Weights of a small image classifier: norm layernorm.
Rows from block 9, named by matrix and row number. Rows with one number belong to one attention dimension. Each number is 50 + 12 x the weight over the matrix's rms, rounded and kept within 0 to 99. All counts start at 0.
# q: attention query, key and value (stacked) (model.blocks.9.attn.qkv.weight, 384x128, the q third), inputs 0-127
# k: attention query, key and value (stacked) (model.blocks.9.attn.qkv.weight, 384x128, the k third), inputs 0-127
q.81:47 43 23 52 47 57 59 51 48 48 53 45 57 28 66 37 59 42 65 38 62 49 42 43 44 61 44 57 43 71 50 60 45 46 49 53 52 37 64 41 69 42 63 62 39 56 59 65 74 38 49 63 37 44 32 37 43 53 61 58 50 46 40 35 28 52 50 70 48 53 51 46 57 55 45 48 52 65 50 43 39 61 41 39 61 40 50 37 54 53 31 29 50 60 52 30 53 40 40 42 41 36 79 67 52 35 48 42 56 46 48 63 59 54 41 62 58 72 67 39 40 48 76 60 67 46 68 57
q.82:57 68 30 60 34 44 52 34 54 59 77 49 36 52 58 41 62 62 52 35 51 45 54 39 42 59 44 57 58 55 65 41 38 40 31 49 28 71 35 49 56 48 47 45 36 59 62 36 74 40 55 58 29 60 36 44 63 51 54 53 58 36 55 32 49 28 61 47 63 30 63 39 74 47 33 60 58 63 59 46 47 59 31 41 59 57 53 46 56 61 58 27 65 52 40 56 73 22 52 49 37 59 55 40 59 42 74 67 60 58 35 48 45 41 50 33 48 53 56 28 27 51 73 55 76 63 44 27
q.83:54 47 40 63 43 55 48 31 38 40 58 35 42 45 42 42 38 60 48 58 45 35 58 65 38 59 58 70 69 63 66 58 48 52 30 43 35 43 55 48 50 46 61 49 41 47 54 51 80 55 49 65 45 65 49 61 61 51 65 54 67 42 55 56 36 25 53 43 54 45 41 52 51 33 33 48 65 42 42 42 33 44 54 31 52 34 38 31 50 36 64 40 58 48 61 45 61 36 72 49 30 50 53 48 49 64 44 58 57 49 38 50 39 48 57 49 61 77 39 33 57 41 57 62 69 62 57 44
q.84:36 60 61 40 43 51 39 53 35 41 49 46 43 57 38 39 53 46 49 56 44 46 60 65 60 38 45 44 57 58 52 37 55 42 45 39 49 46 65 38 60 40 36 55 58 52 63 49 54 39 44 52 59 61 61 62 53 46 45 36 40 41 64 61 57 54 49 46 63 68 47 53 54 60 42 64 45 62 53 37 58 39 48 53 46 36 62 60 63 52 43 38 54 57 43 68 33 47 55 32 64 34 41 60 56 37 41 43 55 65 49 46 61 51 60 53 40 34 57 50 48 40 52 61 47 36 35 46
q.85:44 58 54 59 40 65 42 38 41 39 38 69 43 40 42 61 42 57 65 45 50 33 56 60 49 49 33 61 61 53 66 66 50 45 49 56 53 43 54 61 58 43 46 50 56 64 60 59 33 46 42 68 53 37 56 62 57 54 43 61 62 60 56 34 62 58 63 44 37 65 43 52 40 47 57 55 59 36 50 47 40 36 45 65 37 39 44 48 67 35 58 38 53 35 48 57 53 65 33 65 64 53 61 50 57 43 40 37 59 40 55 42 43 39 38 44 55 65 36 66 40 49 65 42 42 57 42 61
q.86:41 45 53 63 57 52 42 52 59 65 46 51 49 43 33 58 50 64 64 43 60 59 48 34 49 37 37 55 46 39 38 42 50 49 53 35 39 52 57 61 47 61 52 67 38 63 62 42 65 44 45 63 59 56 65 43 43 46 54 61 51 41 55 56 48 47 49 40 45 39 51 58 38 65 55 54 48 45 58 54 55 48 50 58 40 67 55 48 36 46 46 63 63 45 54 35 50 48 50 38 46 55 49 47 63 44 37 63 60 45 61 60 59 38 37 50 65 39 65 65 50 54 63 63 56 62 36 61
q.87:64 53 36 57 38 45 40 39 65 46 51 42 62 38 45 54 51 40 43 47 36 55 46 39 56 58 56 61 63 72 72 55 56 65 57 59 34 55 50 36 61 26 49 42 27 57 63 45 56 43 49 47 47 43 35 55 41 58 62 63 41 55 53 39 41 56 55 59 36 29 52 25 68 57 67 53 69 52 53 34 44 50 48 42 70 39 46 30 59 34 46 61 50 35 45 38 68 52 59 65 47 34 70 52 60 48 52 65 59 44 60 62 39 31 32 43 43 74 47 54 30 67 56 62 67 40 68 37
q.88:66 52 33 37 54 51 47 33 36 43 70 56 38 33 65 44 51 63 57 35 63 44 51 61 45 46 49 54 61 57 36 36 61 53 44 47 40 66 45 33 51 61 63 62 48 53 37 35 51 47 45 49 63 59 57 39 49 62 57 58 56 39 57 51 39 30 37 52 64 43 42 47 43 40 55 50 65 53 54 49 43 62 66 52 54 51 42 43 42 59 61 50 60 63 58 54 44 60 45 43 47 58 53 67 47 52 56 37 38 59 46 51 59 52 39 57 60 69 42 48 59 47 47 54 53 39 53 41
q.89:34 47 49 51 62 48 44 50 63 33 42 60 49 46 48 41 31 35 35 57 34 65 47 65 69 54 32 34 39 60 55 50 54 57 54 44 43 41 62 50 60 39 61 38 49 58 35 61 36 38 42 30 59 43 69 43 36 50 55 41 44 54 34 68 58 67 48 41 46 52 57 65 34 63 38 51 53 28 49 60 71 50 65 40 37 56 49 50 44 61 37 64 37 53 55 58 43 70 57 50 40 45 45 34 38 68 57 49 57 61 52 63 50 46 49 43 45 59 48 55 60 52 32 62 57 59 55 66
q.90:60 38 41 39 52 59 50 40 41 43 68 38 53 60 56 69 61 64 52 36 36 63 65 52 63 53 66 41 54 62 68 63 50 56 37 52 44 63 64 55 55 31 37 57 35 39 66 47 45 49 41 44 60 46 47 44 45 52 56 67 69 54 64 43 37 37 36 57 37 37 69 45 67 43 44 52 61 58 52 48 35 54 45 44 46 42 40 52 56 36 58 61 42 56 61 64 52 59 68 50 53 44 49 58 47 58 59 66 49 43 53 67 61 37 34 43 54 39 55 62 48 47 65 39 63 67 37 32
q.91:43 56 34 46 44 57 51 46 45 39 47 37 37 52 63 41 58 63 42 37 51 62 57 42 59 42 34 63 64 60 43 48 49 51 38 65 47 34 39 64 48 41 55 39 62 51 52 35 40 50 64 57 57 63 52 67 47 51 54 59 49 62 44 33 43 62 37 46 35 50 51 40 42 34 64 53 59 62 56 54 47 50 45 49 52 43 36 62 61 59 66 36 46 49 55 43 53 60 50 34 61 49 61 47 47 36 56 41 46 60 46 38 54 53 36 37 38 38 51 36 51 47 41 63 50 50 56 35
q.92:50 52 71 45 52 43 59 41 37 58 40 62 64 51 35 36 38 44 51 58 35 48 47 49 58 43 39 53 48 58 55 65 43 51 69 60 49 48 45 64 54 65 49 42 67 50 54 48 38 65 37 46 48 46 72 47 34 32 47 45 52 66 40 54 64 69 60 43 37 58 46 72 57 52 51 67 50 41 48 69 64 59 44 72 45 48 58 54 35 43 65 72 31 46 68 62 46 58 39 46 41 47 46 52 30 62 47 62 42 65 61 40 59 60 42 46 46 38 45 45 63 44 50 66 48 58 41 70
q.93:50 43 19 40 40 50 44 51 51 35 68 38 67 43 58 57 58 68 44 26 54 53 43 49 47 72 58 53 61 51 72 57 31 57 21 30 44 42 25 44 81 42 43 49 30 65 36 54 72 56 73 78 31 47 23 63 43 73 45 58 56 45 68 33 30 17 60 59 56 34 54 43 51 31 46 51 50 59 70 46 33 30 59 46 62 49 46 37 69 42 47 22 51 66 61 31 72 28 70 72 38 30 68 69 51 66 54 71 39 41 34 33 43 45 55 59 52 65 47 49 31 61 63 38 53 37 70 26
k.81:60 36 44 40 57 39 52 58 33 47 52 58 48 35 48 32 35 58 49 53 58 43 62 60 50 51 36 59 57 35 56 59 57 50 39 35 44 48 66 59 56 49 40 49 22 53 55 60 74 43 57 37 55 65 30 36 55 48 65 63 63 47 59 50 60 37 54 45 60 54 48 43 62 37 51 40 59 52 40 45 32 39 48 60 68 47 46 43 49 45 38 38 45 36 42 36 61 58 38 61 45 61 43 52 53 60 54 51 46 60 38 51 65 47 59 54 40 59 45 59 31 37 71 56 62 51 54 39
k.82:42 51 32 32 35 39 43 61 61 38 37 40 69 52 52 32 52 57 55 47 48 55 72 44 72 53 47 43 43 41 41 65 58 54 34 63 35 44 57 42 47 62 61 60 34 50 47 41 74 46 69 62 36 48 20 59 48 63 52 53 64 48 63 68 36 49 58 63 49 41 63 41 42 41 34 33 51 61 25 53 50 65 49 38 69 62 58 68 44 62 54 42 38 45 47 38 70 35 36 49 69 46 52 64 52 49 55 42 56 41 71 56 44 55 42 69 37 61 37 42 31 64 70 30 50 36 61 39
k.83:53 47 33 54 38 44 39 56 35 53 49 57 51 33 39 33 40 37 40 64 60 42 59 51 48 34 57 41 43 54 50 52 48 58 40 35 40 59 55 48 58 45 63 45 53 45 64 40 46 34 71 61 43 57 32 52 57 45 61 46 37 44 45 58 45 34 46 51 63 44 50 53 53 55 42 33 58 67 30 52 35 37 30 61 45 51 48 53 67 65 56 65 43 41 57 34 61 40 44 43 56 44 59 46 61 65 46 54 50 37 57 40 53 45 38 42 36 71 41 57 50 42 64 32 42 45 62 50
k.84:60 52 60 49 42 61 51 63 49 41 58 44 60 62 60 38 62 60 38 39 63 47 42 34 49 48 52 65 56 61 57 37 39 60 61 62 43 54 48 45 40 68 64 40 51 43 35 42 62 39 59 58 46 59 53 40 38 61 38 32 38 35 38 47 43 58 55 60 37 56 61 45 35 58 57 61 61 46 42 44 57 36 44 62 55 35 56 35 63 39 35 56 57 37 53 41 49 47 46 66 64 43 37 38 55 49 55 65 37 63 50 38 42 45 55 60 60 58 65 63 57 43 38 61 52 39 52 60
k.85:36 42 56 59 42 44 44 55 55 59 62 41 38 61 64 62 39 46 42 56 51 49 47 59 55 39 48 51 59 53 61 57 42 41 47 43 50 57 56 38 48 42 44 35 43 53 57 61 57 56 52 34 47 41 44 45 63 49 49 35 45 37 59 62 47 37 43 61 37 50 54 36 59 50 55 54 61 53 50 45 61 60 43 64 46 62 64 42 54 58 41 66 44 59 52 54 34 47 56 59 57 48 55 50 51 60 37 36 45 37 53 66 64 37 45 65 45 44 56 42 51 58 47 37 61 36 64 54
k.86:35 51 38 56 55 65 44 51 57 39 46 59 63 49 53 60 50 52 45 37 41 55 65 65 38 39 62 63 45 52 36 58 61 59 41 42 47 34 56 49 49 64 46 51 61 39 33 50 41 35 54 44 48 57 42 49 50 36 39 51 64 65 64 48 60 44 46 44 45 38 37 59 43 43 37 62 43 42 56 55 40 47 55 35 55 62 60 54 62 41 63 48 38 57 57 48 48 49 54 36 66 61 46 52 38 46 55 50 60 56 39 56 40 37 59 64 45 43 45 46 50 63 61 50 47 40 62 35
k.87:55 46 51 44 39 39 54 52 50 29 48 42 53 43 43 30 55 58 47 62 46 53 64 47 60 54 57 60 63 49 48 61 40 50 35 54 28 42 39 41 61 55 39 46 18 71 39 63 49 34 49 38 50 66 21 40 65 47 41 64 62 58 46 43 59 57 64 49 52 36 43 61 54 40 62 50 61 49 27 58 30 58 37 56 60 59 56 51 55 64 65 47 37 38 41 46 59 36 38 52 58 63 69 54 51 46 51 38 31 62 46 48 39 55 55 43 35 51 35 38 47 50 57 42 37 66 42 48
k.88:46 38 59 41 58 50 43 40 36 59 50 48 65 34 58 51 46 64 55 55 43 35 50 49 36 39 58 60 48 40 45 59 49 59 39 37 38 51 46 40 52 45 58 59 57 48 47 46 69 49 48 38 56 46 38 39 60 40 65 52 36 46 54 51 60 47 52 54 56 44 43 61 48 45 56 35 54 45 55 54 57 55 39 50 54 56 37 36 41 48 57 45 37 61 59 43 60 59 47 50 63 45 43 47 46 50 53 61 34 52 60 42 45 49 53 53 49 43 57 39 54 60 67 58 58 36 56 60
k.89:53 60 60 50 67 48 64 50 59 43 45 42 59 61 60 55 42 55 50 40 54 38 44 39 55 63 48 63 64 48 49 62 39 56 58 58 60 50 51 38 61 63 57 57 57 44 44 40 37 55 50 66 63 37 52 46 55 47 29 49 61 67 46 57 45 43 42 57 58 51 54 56 42 40 61 64 36 45 45 60 63 39 63 36 41 53 48 55 48 47 50 38 59 43 62 68 44 45 45 62 57 61 41 41 36 38 36 48 61 40 49 35 46 67 55 42 59 42 50 68 45 60 54 52 40 56 40 52
k.90:39 36 58 37 56 44 61 61 49 61 52 45 46 54 46 29 50 46 36 67 60 39 41 67 55 53 52 51 40 63 58 51 45 59 46 52 55 51 41 40 62 49 52 47 29 68 57 58 64 54 44 60 44 69 48 56 49 51 42 43 44 56 54 49 35 65 53 47 54 59 58 50 62 56 47 35 56 42 39 50 58 46 55 41 47 64 49 68 67 52 42 38 42 56 51 46 68 52 52 45 61 38 62 43 42 53 62 36 51 44 60 50 43 55 49 55 39 51 51 51 62 53 47 31 56 59 41 59
k.91:43 59 60 39 43 56 38 50 36 55 43 58 43 53 46 55 35 38 50 37 57 38 37 37 53 40 64 38 65 60 48 60 43 59 57 36 42 55 52 57 66 52 39 38 44 40 54 62 38 62 39 64 60 57 47 58 49 38 55 44 60 65 64 46 48 47 38 62 40 58 51 50 45 40 44 41 45 63 42 47 59 61 54 48 48 54 49 54 57 44 58 37 55 46 47 44 50 42 44 51 59 61 65 40 55 37 47 52 51 44 50 59 64 45 55 58 47 43 58 63 35 53 44 54 61 50 36 44
k.92:39 50 57 62 47 63 64 55 41 61 67 33 51 49 62 67 64 57 51 40 50 64 50 34 57 38 63 65 59 58 58 42 67 38 39 52 73 61 56 37 49 45 52 57 77 50 38 59 42 39 34 55 51 52 56 69 55 55 50 31 32 45 39 58 41 54 57 62 59 67 34 62 45 57 55 54 38 48 53 38 60 46 48 58 52 45 40 43 36 57 34 52 38 40 51 56 25 43 52 34 41 42 30 36 45 63 44 63 44 59 48 60 51 59 50 35 39 29 51 37 51 61 47 41 61 36 50 51
k.93:56 36 41 43 41 62 43 36 51 52 50 43 68 49 48 21 51 56 46 69 43 31 56 72 72 60 36 31 54 58 37 63 46 50 47 35 18 52 65 39 62 34 34 43 26 68 37 42 70 41 77 59 47 69 32 50 69 65 53 69 59 54 46 70 58 63 53 33 35 27 57 43 41 39 47 15 66 67 31 54 18 59 46 67 75 70 59 56 67 43 57 51 53 55 43 54 79 39 47 41 45 57 63 66 70 63 63 54 53 43 44 63 46 54 68 51 44 65 35 44 29 60 65 40 56 52 44 51