Weights of a small image classifier.
Model: 2.48M parameters, norm layernorm, layers 12, width 128.
Training: adamw at rate 0.0029, 27300 steps, batches of 256, held-out accuracy 100%.
Data: trained on microscope photos of single blood and bone marrow cells, 97085 training examples, 72.0 epochs.
Rows from block 9, named by matrix and row number. Rows with one number belong to one attention dimension. Each number is 500 + 50 x the weight over its row's rms, rounded and kept within 0 to 999. All counts start at 0. Numbers have three digits each. After the name is the row's rms in percent of the matrix's.
# v: attention query, key and value (stacked) (model.blocks.9.attn.qkv.weight, 384x128, the v third), inputs 0-127
# proj: attention output (model.blocks.9.attn.proj.weight, 128x128, transposed), outputs 0-127
v.86 123:434526602550597450501603491540443461388468485599506558470500482490453513463446458574451525518481582545577552566462505455421528487519533407499452450508482481567419595547436466471473500452503438569497489562513582393545517510455503524496527472566464509546401455535490505513582506480541590556446466479528568471461457436482462469499505438528446547492411579433581548484450509542534516452548
proj.86 142:516504633478496457558521520468509461491516485503499510528464460536465463512510519504463479520472532476536540613455468519438573480492655536531500324465497466470494693499472487510381521464498468534528469493491513502507462485483635516537509511657487536499504514505489528496487474515516510468297499514511504489391531534508457489529535487458508503520485507387487521536489482521482517498535
v.87 084:431589499446525428485573436452423439538507430500532438497520460472443523484421450432434416503473538456522563546451425513520503576428438497541478431450445529552510553533464584531540479462462459454436517473574470439485558447442553504409590519524516566480573454552425551476565545456483576438508547530561466549526421511444543541599593428476503504495512488572549454522450471492564567536554
proj.87 074:531447478469546511562538430526566460510467539460459443491469488454413437500510491552511433527536543436457513568489478507515442573494659476542521343516565424560475618563529523468461531550511432486447508571432497537526544562502594479522544541568550445433493530431548514570518461438450552516420463451478560508421509422528527546484539528419539469518534515441572467574509514490481434506576
v.88 083:508454401424445517533459580541525489498422487553521510492467571503479444571501480459453582573530534490434566512554441541573512509421533505458467502444538437554565406450525497542574412480454480424467517464532553526529530559482544478475483456413530526492620469427484476417536538535496546473437526565535422509532438444555413523516503573434552424572561514431575516534442558495590565545536
proj.88 093:479482403458497507430464476445441451542506480423511466482519566464483531449555515458467441485536459488535524507491560464578510460473298470474468596573571550460547385546455532456588485490577450483476497502543488557504495509441435496445520475334486529465564556451546451531511524444454542503598485547498563524626500527533472459484511478526550485509503523613536501476483543443558505540529
v.89 084:468445485545524483462596494560549520465550416547459477527574567566438578430448411560511534547464445485506469485606572516475544494588548468563438421494538538527548476535471598479466496443485463578517465452529484448478589518539557557472515471564432517478553399567571453517529439438466527475451430526454453588439506445470506432440419448531553491452509537589548539567569452518444489523496
proj.89 089:503500618503488514461485539472455451516468471531483523493455552516471468512460533541448498537480560537571477523452529504419568513437647523497451370513529459449485608530469462445408453461522555549490527453530554542466524543491653461548549468570463522495448548516523552545535449453568496460323462446506455511370539462548435543519499494488501531530526480412511548549467481532435444502502
v.90 107:510520632556569479545485553515549568477525505530531575469497451483479441506487441499464430519446599542551546490553558501480583449488597411543452369599513514487484561515397453410453519444437541535463464523436503501498541540525577454419577464543536524523391402479456506536562462545571573509416490511522485547488495473539482544543537439449484470446402491496474505471470416473520528531534
proj.90 125:473539598474474494544542491476478482492512529556515482479525478465469536471468481512481481529485510484518538596430503529479517494511717472452481316537479493485479696472524454486367481474513537463496530487452537507523512492497637457476533470649488545464477462512476473492495504501519521470365549543522518535413538485538463465530519536525490501458523467411472530496532476471497530545488
v.91 092:485442409500464579538420555430445490545506558505540462446507564455467538502583456433507500438482536563496454552469444472557506517556511524542569579502513583426590452484505523615503524508460520464543524456432466611427473533571433504600477468403499469489563523560490570498476427498402469517474525520519428548597530496566461457499439491482445535502595526473460427554464541563577586528497
proj.91 103:496443369472538488480529515458462552541538504490483540526540514534541484536472476514504464526452459464428534444537499554558457543485344486524496682481475488453465363462535554558592561523479487528518466460538444489549479495482363529546485486333458467538561473554533483488488552467510520509617472524457552534621464513504512544486482490473466510551471530572547460484511583469536490481499
v.92 090:590432565450513546482514526536433586549545418475585542559524540410546460571420447535459476571593511490483464460557520451541419426471520561528457418562424549528535440453447552467451531464454431544503582554526556573478521524569545506522549442519569424429551461484546517564518431530400414518512482420551501500469493517440531468514523486503454435533563424540532555533538437495506524452440
proj.92 070:433520528555487467425482439463511565585539469451471451492580452486502481477577571537439536483478416421442510414454559473584509558586463458495538483455441434529514393466440538448502501451593517476517411515453479446484579517476471481469470459519556545480448496476424435591516478566430533424553575459488533568485507563541518475492429514452422439445504444512575578524549579553431456571456
v.93 077:503484572520579500467558524538523495501540541444517552482441484541439569485479394533460570524435532543467481515611456541493543522597427576473464453472565516496492527504555509525594567504586545420509531438502529593544493418555483554532460564535554474538478447475437542536492444439546495408583488430455516492441539479567581500459572472403545424561520467442461433558575530473439566429540
proj.93 058:514417438444540426482462505491401506518437447537474457468504424536469554536531570566546415590489513466461559562459583522462572446525496472596543501465459552520523489532471424511435469471504485568548527460412455540584458560486532480557426435447435506479472514432511513457579539458568495560566488404428522450406594506416464464501525546487500403545433465450498545429469469435532497503416
v.94 081:440540533499570459564437582564464418501563515532579545438534430550557445512567503551540574575569573501467436554468481508469416412428484510477468494538556487545430431557489569509458474418576429546459548532462483523498462427562507574537575510525540464548494567536486455550424428474533583542570487434563571518472498525525481411553508502442533423539420489435519564496431493505551498542451
proj.94 072:442551537543467560537516479569550586531547497449455562570420530496467469473504528474498426489501561554508575534456437556415496431498486443585431392444476462490544634517460548534523440562472489512539516509419475470456466536506585581439525455522429495426448485526519515570449437523432419422434435504429555463434528541574443508484574512426437500530471511428436512576480437442511458512499
v.95 143:483544586576555413570572462558534461416545467604554558487456450529434502445496484502505470526459584460544505530497528500468566467549559459466519387508490448558435609574413518468483535494454482542502499493521509436510523501460573466419578443610536535497397439472481453537564552480505521573473482510484559488384461498460509520580475494530468510471394595434578518524480449574505497460518
proj.95 163:494533614507511509567511494500517462500520478517546502478499521535506493518527537500495467511517530506553526608411474487468534498499699513506490331462458476509454658545499523508359488517439454511469458511464536516477464488500644495500546474625462539462436519513513469506501458494516529493349500478460457486376520465469508475494486471474512498472523496373515539550497458491468462506473
v.96 080:551562539538465483416420434472556499454514545543448571428483459530561457402554498504514482522498538525436436529536549401496431445479521497440436528552483441450527403564554433490480572421471561485521549588518425465417465555529498573489489487555528586432579452478503420472469530584523491563521529527566480519461415452539444508495439446421528429517422595523507433502508560446539487544556
proj.96 067:513446504508461489487526435541433571466504552523522441519590461425562574500513547553530527506550428505558563454530548563568528475427374466579423617505429484512469459428510435480537555439520480575576567516463582565480457490525449473555438500472421474435499425442449514471444570468512562447571454428580531522512436540429544532457550454559456448494464483533517568478446544498457467452437
v.97 108:407606543574503413511509443507525451519525529622578482477416477545436423429572496630467461526461484480482452507518478426472544552514449471487439529480436480522458430504512471409466531485485483531523473576545487510491499467402497477461519457511485483502574449471426540549515432530635567579549472592445459437466486502453520452499535462529563464436386476535573564465538554533478433465484
proj.97 091:568427394453462502461487503494523486483544509429528439486530522485493473429440549467459464451510541449421435418578566500596502453461330541559537625472505550491551333495487465479613505470508531449547482498475459564535525523542382477466463510420491442541516498536521453514547483536526521468600521505456498546560524465501546527548506479556532446473514458608460513455503580458475509510514
v.98 092:541473527567443409543448435428505529416547464601561536442477555549477471493495441516466500457477484569423478420459403385581542532539412512456442561519541572546562483435508577512506541464546519548450559603457516482464513532455508452495477446487444413474605479468502444492478521545567417535516401609453558540513502534557484515519408475503551544529519429471549497432492542481517450471475
proj.98 098:469453366544480487425511555489505473458520562433444485465556478508525555506556524535494531466485447521453448478510507484532527553504301507455461668458472534516521328486472483509570532530482551473497532488528458494510476470486364500461462481413470497552581559455534540553531455503531548491655454490515514525575448558491476490481518476479446457549541518576485505439505528477530527508474
v.99 084:517491534451433568473445424496556523504422420424552514508489463526569482506515474457467510443608578543511516505453570472477547547468425576520554548594545567470504430459470566509425564546508561476470568583532550561514563559585568496458533525561577450568566465539496475426442480518425460536465432432445422472478463555568558595471539545432437482577451458521485490496463551519464432508532
proj.99 067:451515502557448519519583567438558471472420584487522446449569513526530519510459546505473439461523437539548582459575465442518433489435466519510491597511539449429446434573558535540469572484522424553502428442486433454461452463429432419451462417484458510451550569553524570474524430397540487502503461454416422437522469449561486415508447526448453467496487435467495572572443483423512568537515
v.100 077:464439574492574497418574543576447568412458597482514568480424476468567422454541499527535497517459503513433468476465524539423549501547450488525514507480499422444443484539556564416434469443501462562576420480521427413509517453493450497398495504534569557477481530483485510502494426428591441491574571594423578511547475473503529570451444574473573530537477546507542500432454471434505544426525
proj.100 061:480440445497519542577456412490470564568523544503455430538471587470421505422437574540547576499541493546424468577537491426433552484566455497520416516510463416417527492454476510570449541431484585430482582424531476581417468457413565470568547578494479558437516507528501493465504416445450453515554427506466414530543479500517524452558449542432461564544570433470525471448520528483531448497500
v.101 080:553588525532519461534513540493582539559514521568586509571498542568521443497547540543424427451513547569498448446462496539576505547536535571459583476566445512447420471509405424540465428475432508592505467448447455508514493478556534544499456538451567488450540493580554514441445421487473486534592491505545457485567524565468468531472541438546434467513447568513584436573428433550493417576417
proj.101 068:541449547435508501568414502432556532572437466517417470420453471477501493414425502432430523467438514451443427508538553443561567436534566553569522568471586502451570490544527572466461554435521542495424545508481466538461478419430509510562534495437484442490475443549468574460483543496458425567589467506555470578439464452567567423496518541520438506556445538439524523574504496522570442420525
v.102 081:568509448548516493589532548431464535572569560471573583537547421489531423456442494470538472461570573518507578458588495421419578554562521527483442554581550445499467531487486424556548511567566488454423508498542544524522538454470564579455476505483572436553563516488424441515582505526407415481441564523521470473522467569571562447527453548474461461553552514485464472528558474552443549445544
proj.102 062:455559507529549581482489439551558527475466458565496533522563513466471420478475575490573524448531406544583509443454522476480509438556566582410450565513445563511432427543573423518403473448499517508425586565542434452412518511472495568534472493546418531490511560415539515572531533448537421442525472445579544514509498433532509547454535494556520439566510409575429510541460502465496581478554
v.103 079:542551540486560446528436476577501443493485553512547561505500464587441458423537559516552546489473536450488508559559423556467480495480442501449453550523527565559442507570430514529438443577499555417493432595410557416504528500528525417483528380477451424511519422487554533555428458510570451517486434476499444524574543520435556485583567469426506528396470523468595488443542486544478535580505
proj.103 084:485433378484466456508437514536475468473441558502466528568530545516470559555447539504546496533496541478557517421546467446580530529440335454502473606507504529447455400559535504455624470447484537437444507468510432493557472511483423504537431569393512563496544548513513440519506448453531501444643566459461536559512513468534484473489496556469483508453535533620551478435466456541508474516450
v.104 077:457539515518523486428463549553589421553509534551489595519484479514453435521408486613533548474530471481559521499472388517427534535530520399555460528464427400493547494530450547507564534462536542456561542557533454482465434528528555513411439534402587605543554376429479504535502466497487523526423480512485492491540396430564557432551575507514529505478555495454501550465564475516512419502488
proj.104 064:517506451495455456546503575553527519555571549422572575495512538589421508458461543460500489575486548512585419426503465557445445423548506531470465597454569579534532406427495530523580420513482486448535524533492563493510444578518407463501551551561433501522421537422541521486564471488494564567591538513467558508523513509509428574536566547434521455422453518529505475463557583427475534428529
v.105 079:429591517597511446563577480556472441526505436540521546556496520589453491505449535513449548427479436427540511447576429525533491533471561499582562527445546492477535414550506512449517579450440445544447426444515478445466550436493439438564500397431489422467465455422519447445543473539449442570427477584533426552516446500553511510526501544455568507449398485468557503579511537552551484474468
proj.105 080:512488381490512577508422479500548542520533564492510529473560467539505460486521432504508524479471484541469448481526558553577456560548384488450457664479534442473511348522554568458621500461515478561496556542469526488490571477504376476525507513402553510559506543468510502538461534436429537482674503445487558445538483525447460534463532493492512486478486545570513467452450499482450544553468
v.106 101:407626516546569407497571544561524447416477550565517543517496517510509451431465558567492541564459477465447520473533452482501475541423459529435501518465550424506456522569498476462462524446510466478477450602466458467489471494486472506537590423448442500416532411487484449499519550567574574525547505581481512384520394414482471533504523445538556527478486564498476585582467564557486507559607
proj.106 087:522454457525490533466440531488455490501564539472519448552527558497498536483441511550442557455478491466496477493583484536480517506503322509512439618457536476520445403449554487527615520546501558517550455443507471539490568511567389456435441557386452545477468537519552476543559529557531437435629526543474571562613555511555545444480528475459444543484535521537440514423495535494497446530445
v.107 080:428590443427537512437470571535553530561571576480542565477494580445448497510510522435555423423502577526489561419423530573491422581425538471509445490459462548524560536543409504520498565530486449599520426508552513544497449570442441502488515463547497452472540525559526483439569518415565504511488557534407467482444465559492512416556516537556497492561536499515579430554534574433477436491565
proj.107 064:497466459483594514432424521450486552428472480497581444573555526565472518411468530428495477584500429442528431596510486501409526432480521439443560539506544520489503581455504491460400424586416556527419492525547553493494566467433528458493449581560557485565431532542485438567507522496475491567503446500523507481480428437527436444569455431431574548522538498538577559492432519572506563457512
v.108 083:420548536458424432522434518557493531472527566483542453450504479559475408425523589502563518465518449544542472540508545564427511501557557537424551573544585544554412422520480448422520529445433475433520521547576437557547541549507503460432464497554567446481532575470559544464532530493618537519461468561424500418537467481463527469552545461508525458424412538520543541524442511402509429562456
proj.108 067:566566544552548423439572492576460530572471504479437504446506431432431540550569472479557457538496563502514465539434547571495460451482459502527424554493498525420537541548518482526610561533577531562498447506423410483565579442538505482469416494411576503571517477475577426457535510490543422537628488489441491551513514480434572436552426497556523501578504457570419501476460515574504499498488
v.109 076:460436483545482426552428538432425471456497413434572580546541593500574513461590426537541474513592576479523415519539540542531544467439406472443511490535514533450494543471580509455459598566478494476559498507494428579563440438467526521464483435553545402481497557580566539570491477507465471570542482482551419503539446437472501435536537492468533509570586504464508435459444424487546440496524
proj.109 060:435473506535407491555420444412473426567516448566435478461445536483506433420472562501546553515537551536486513509441484531420526568417435602456425536582562484427566469470458460512500436554569460520478579524494464465460534514554513456467535432585432515502565536474521442501471518511511458491543569536473419516399547463540508542445443585502557506463486477559501520527453404570389464582473
v.110 132:485460533516478555553489475488375513489521533438499507466507475511492562513437488399469460441458578473587544581408497520407505566437629448520492458568514483498502552487479493443435439534512562548520457456488560438497438541518509515460488608523489481474421499518505506492472579429488572565397604498506542513445481483513469413462544567576450493590520473391495517524498410531409450426546
proj.110 124:481530593516533521505477533525493461466461479530488514516457484497493506521526497481470463462479545461562488603412465493446505471528696490507505310477456482537522681480520517498367458523479481532472525519489492524496459517478596537502513502619509540505447516530476488519464519506522526491315535529506517493420533481511440521488482532504504543483499524381466465557534416537479458512530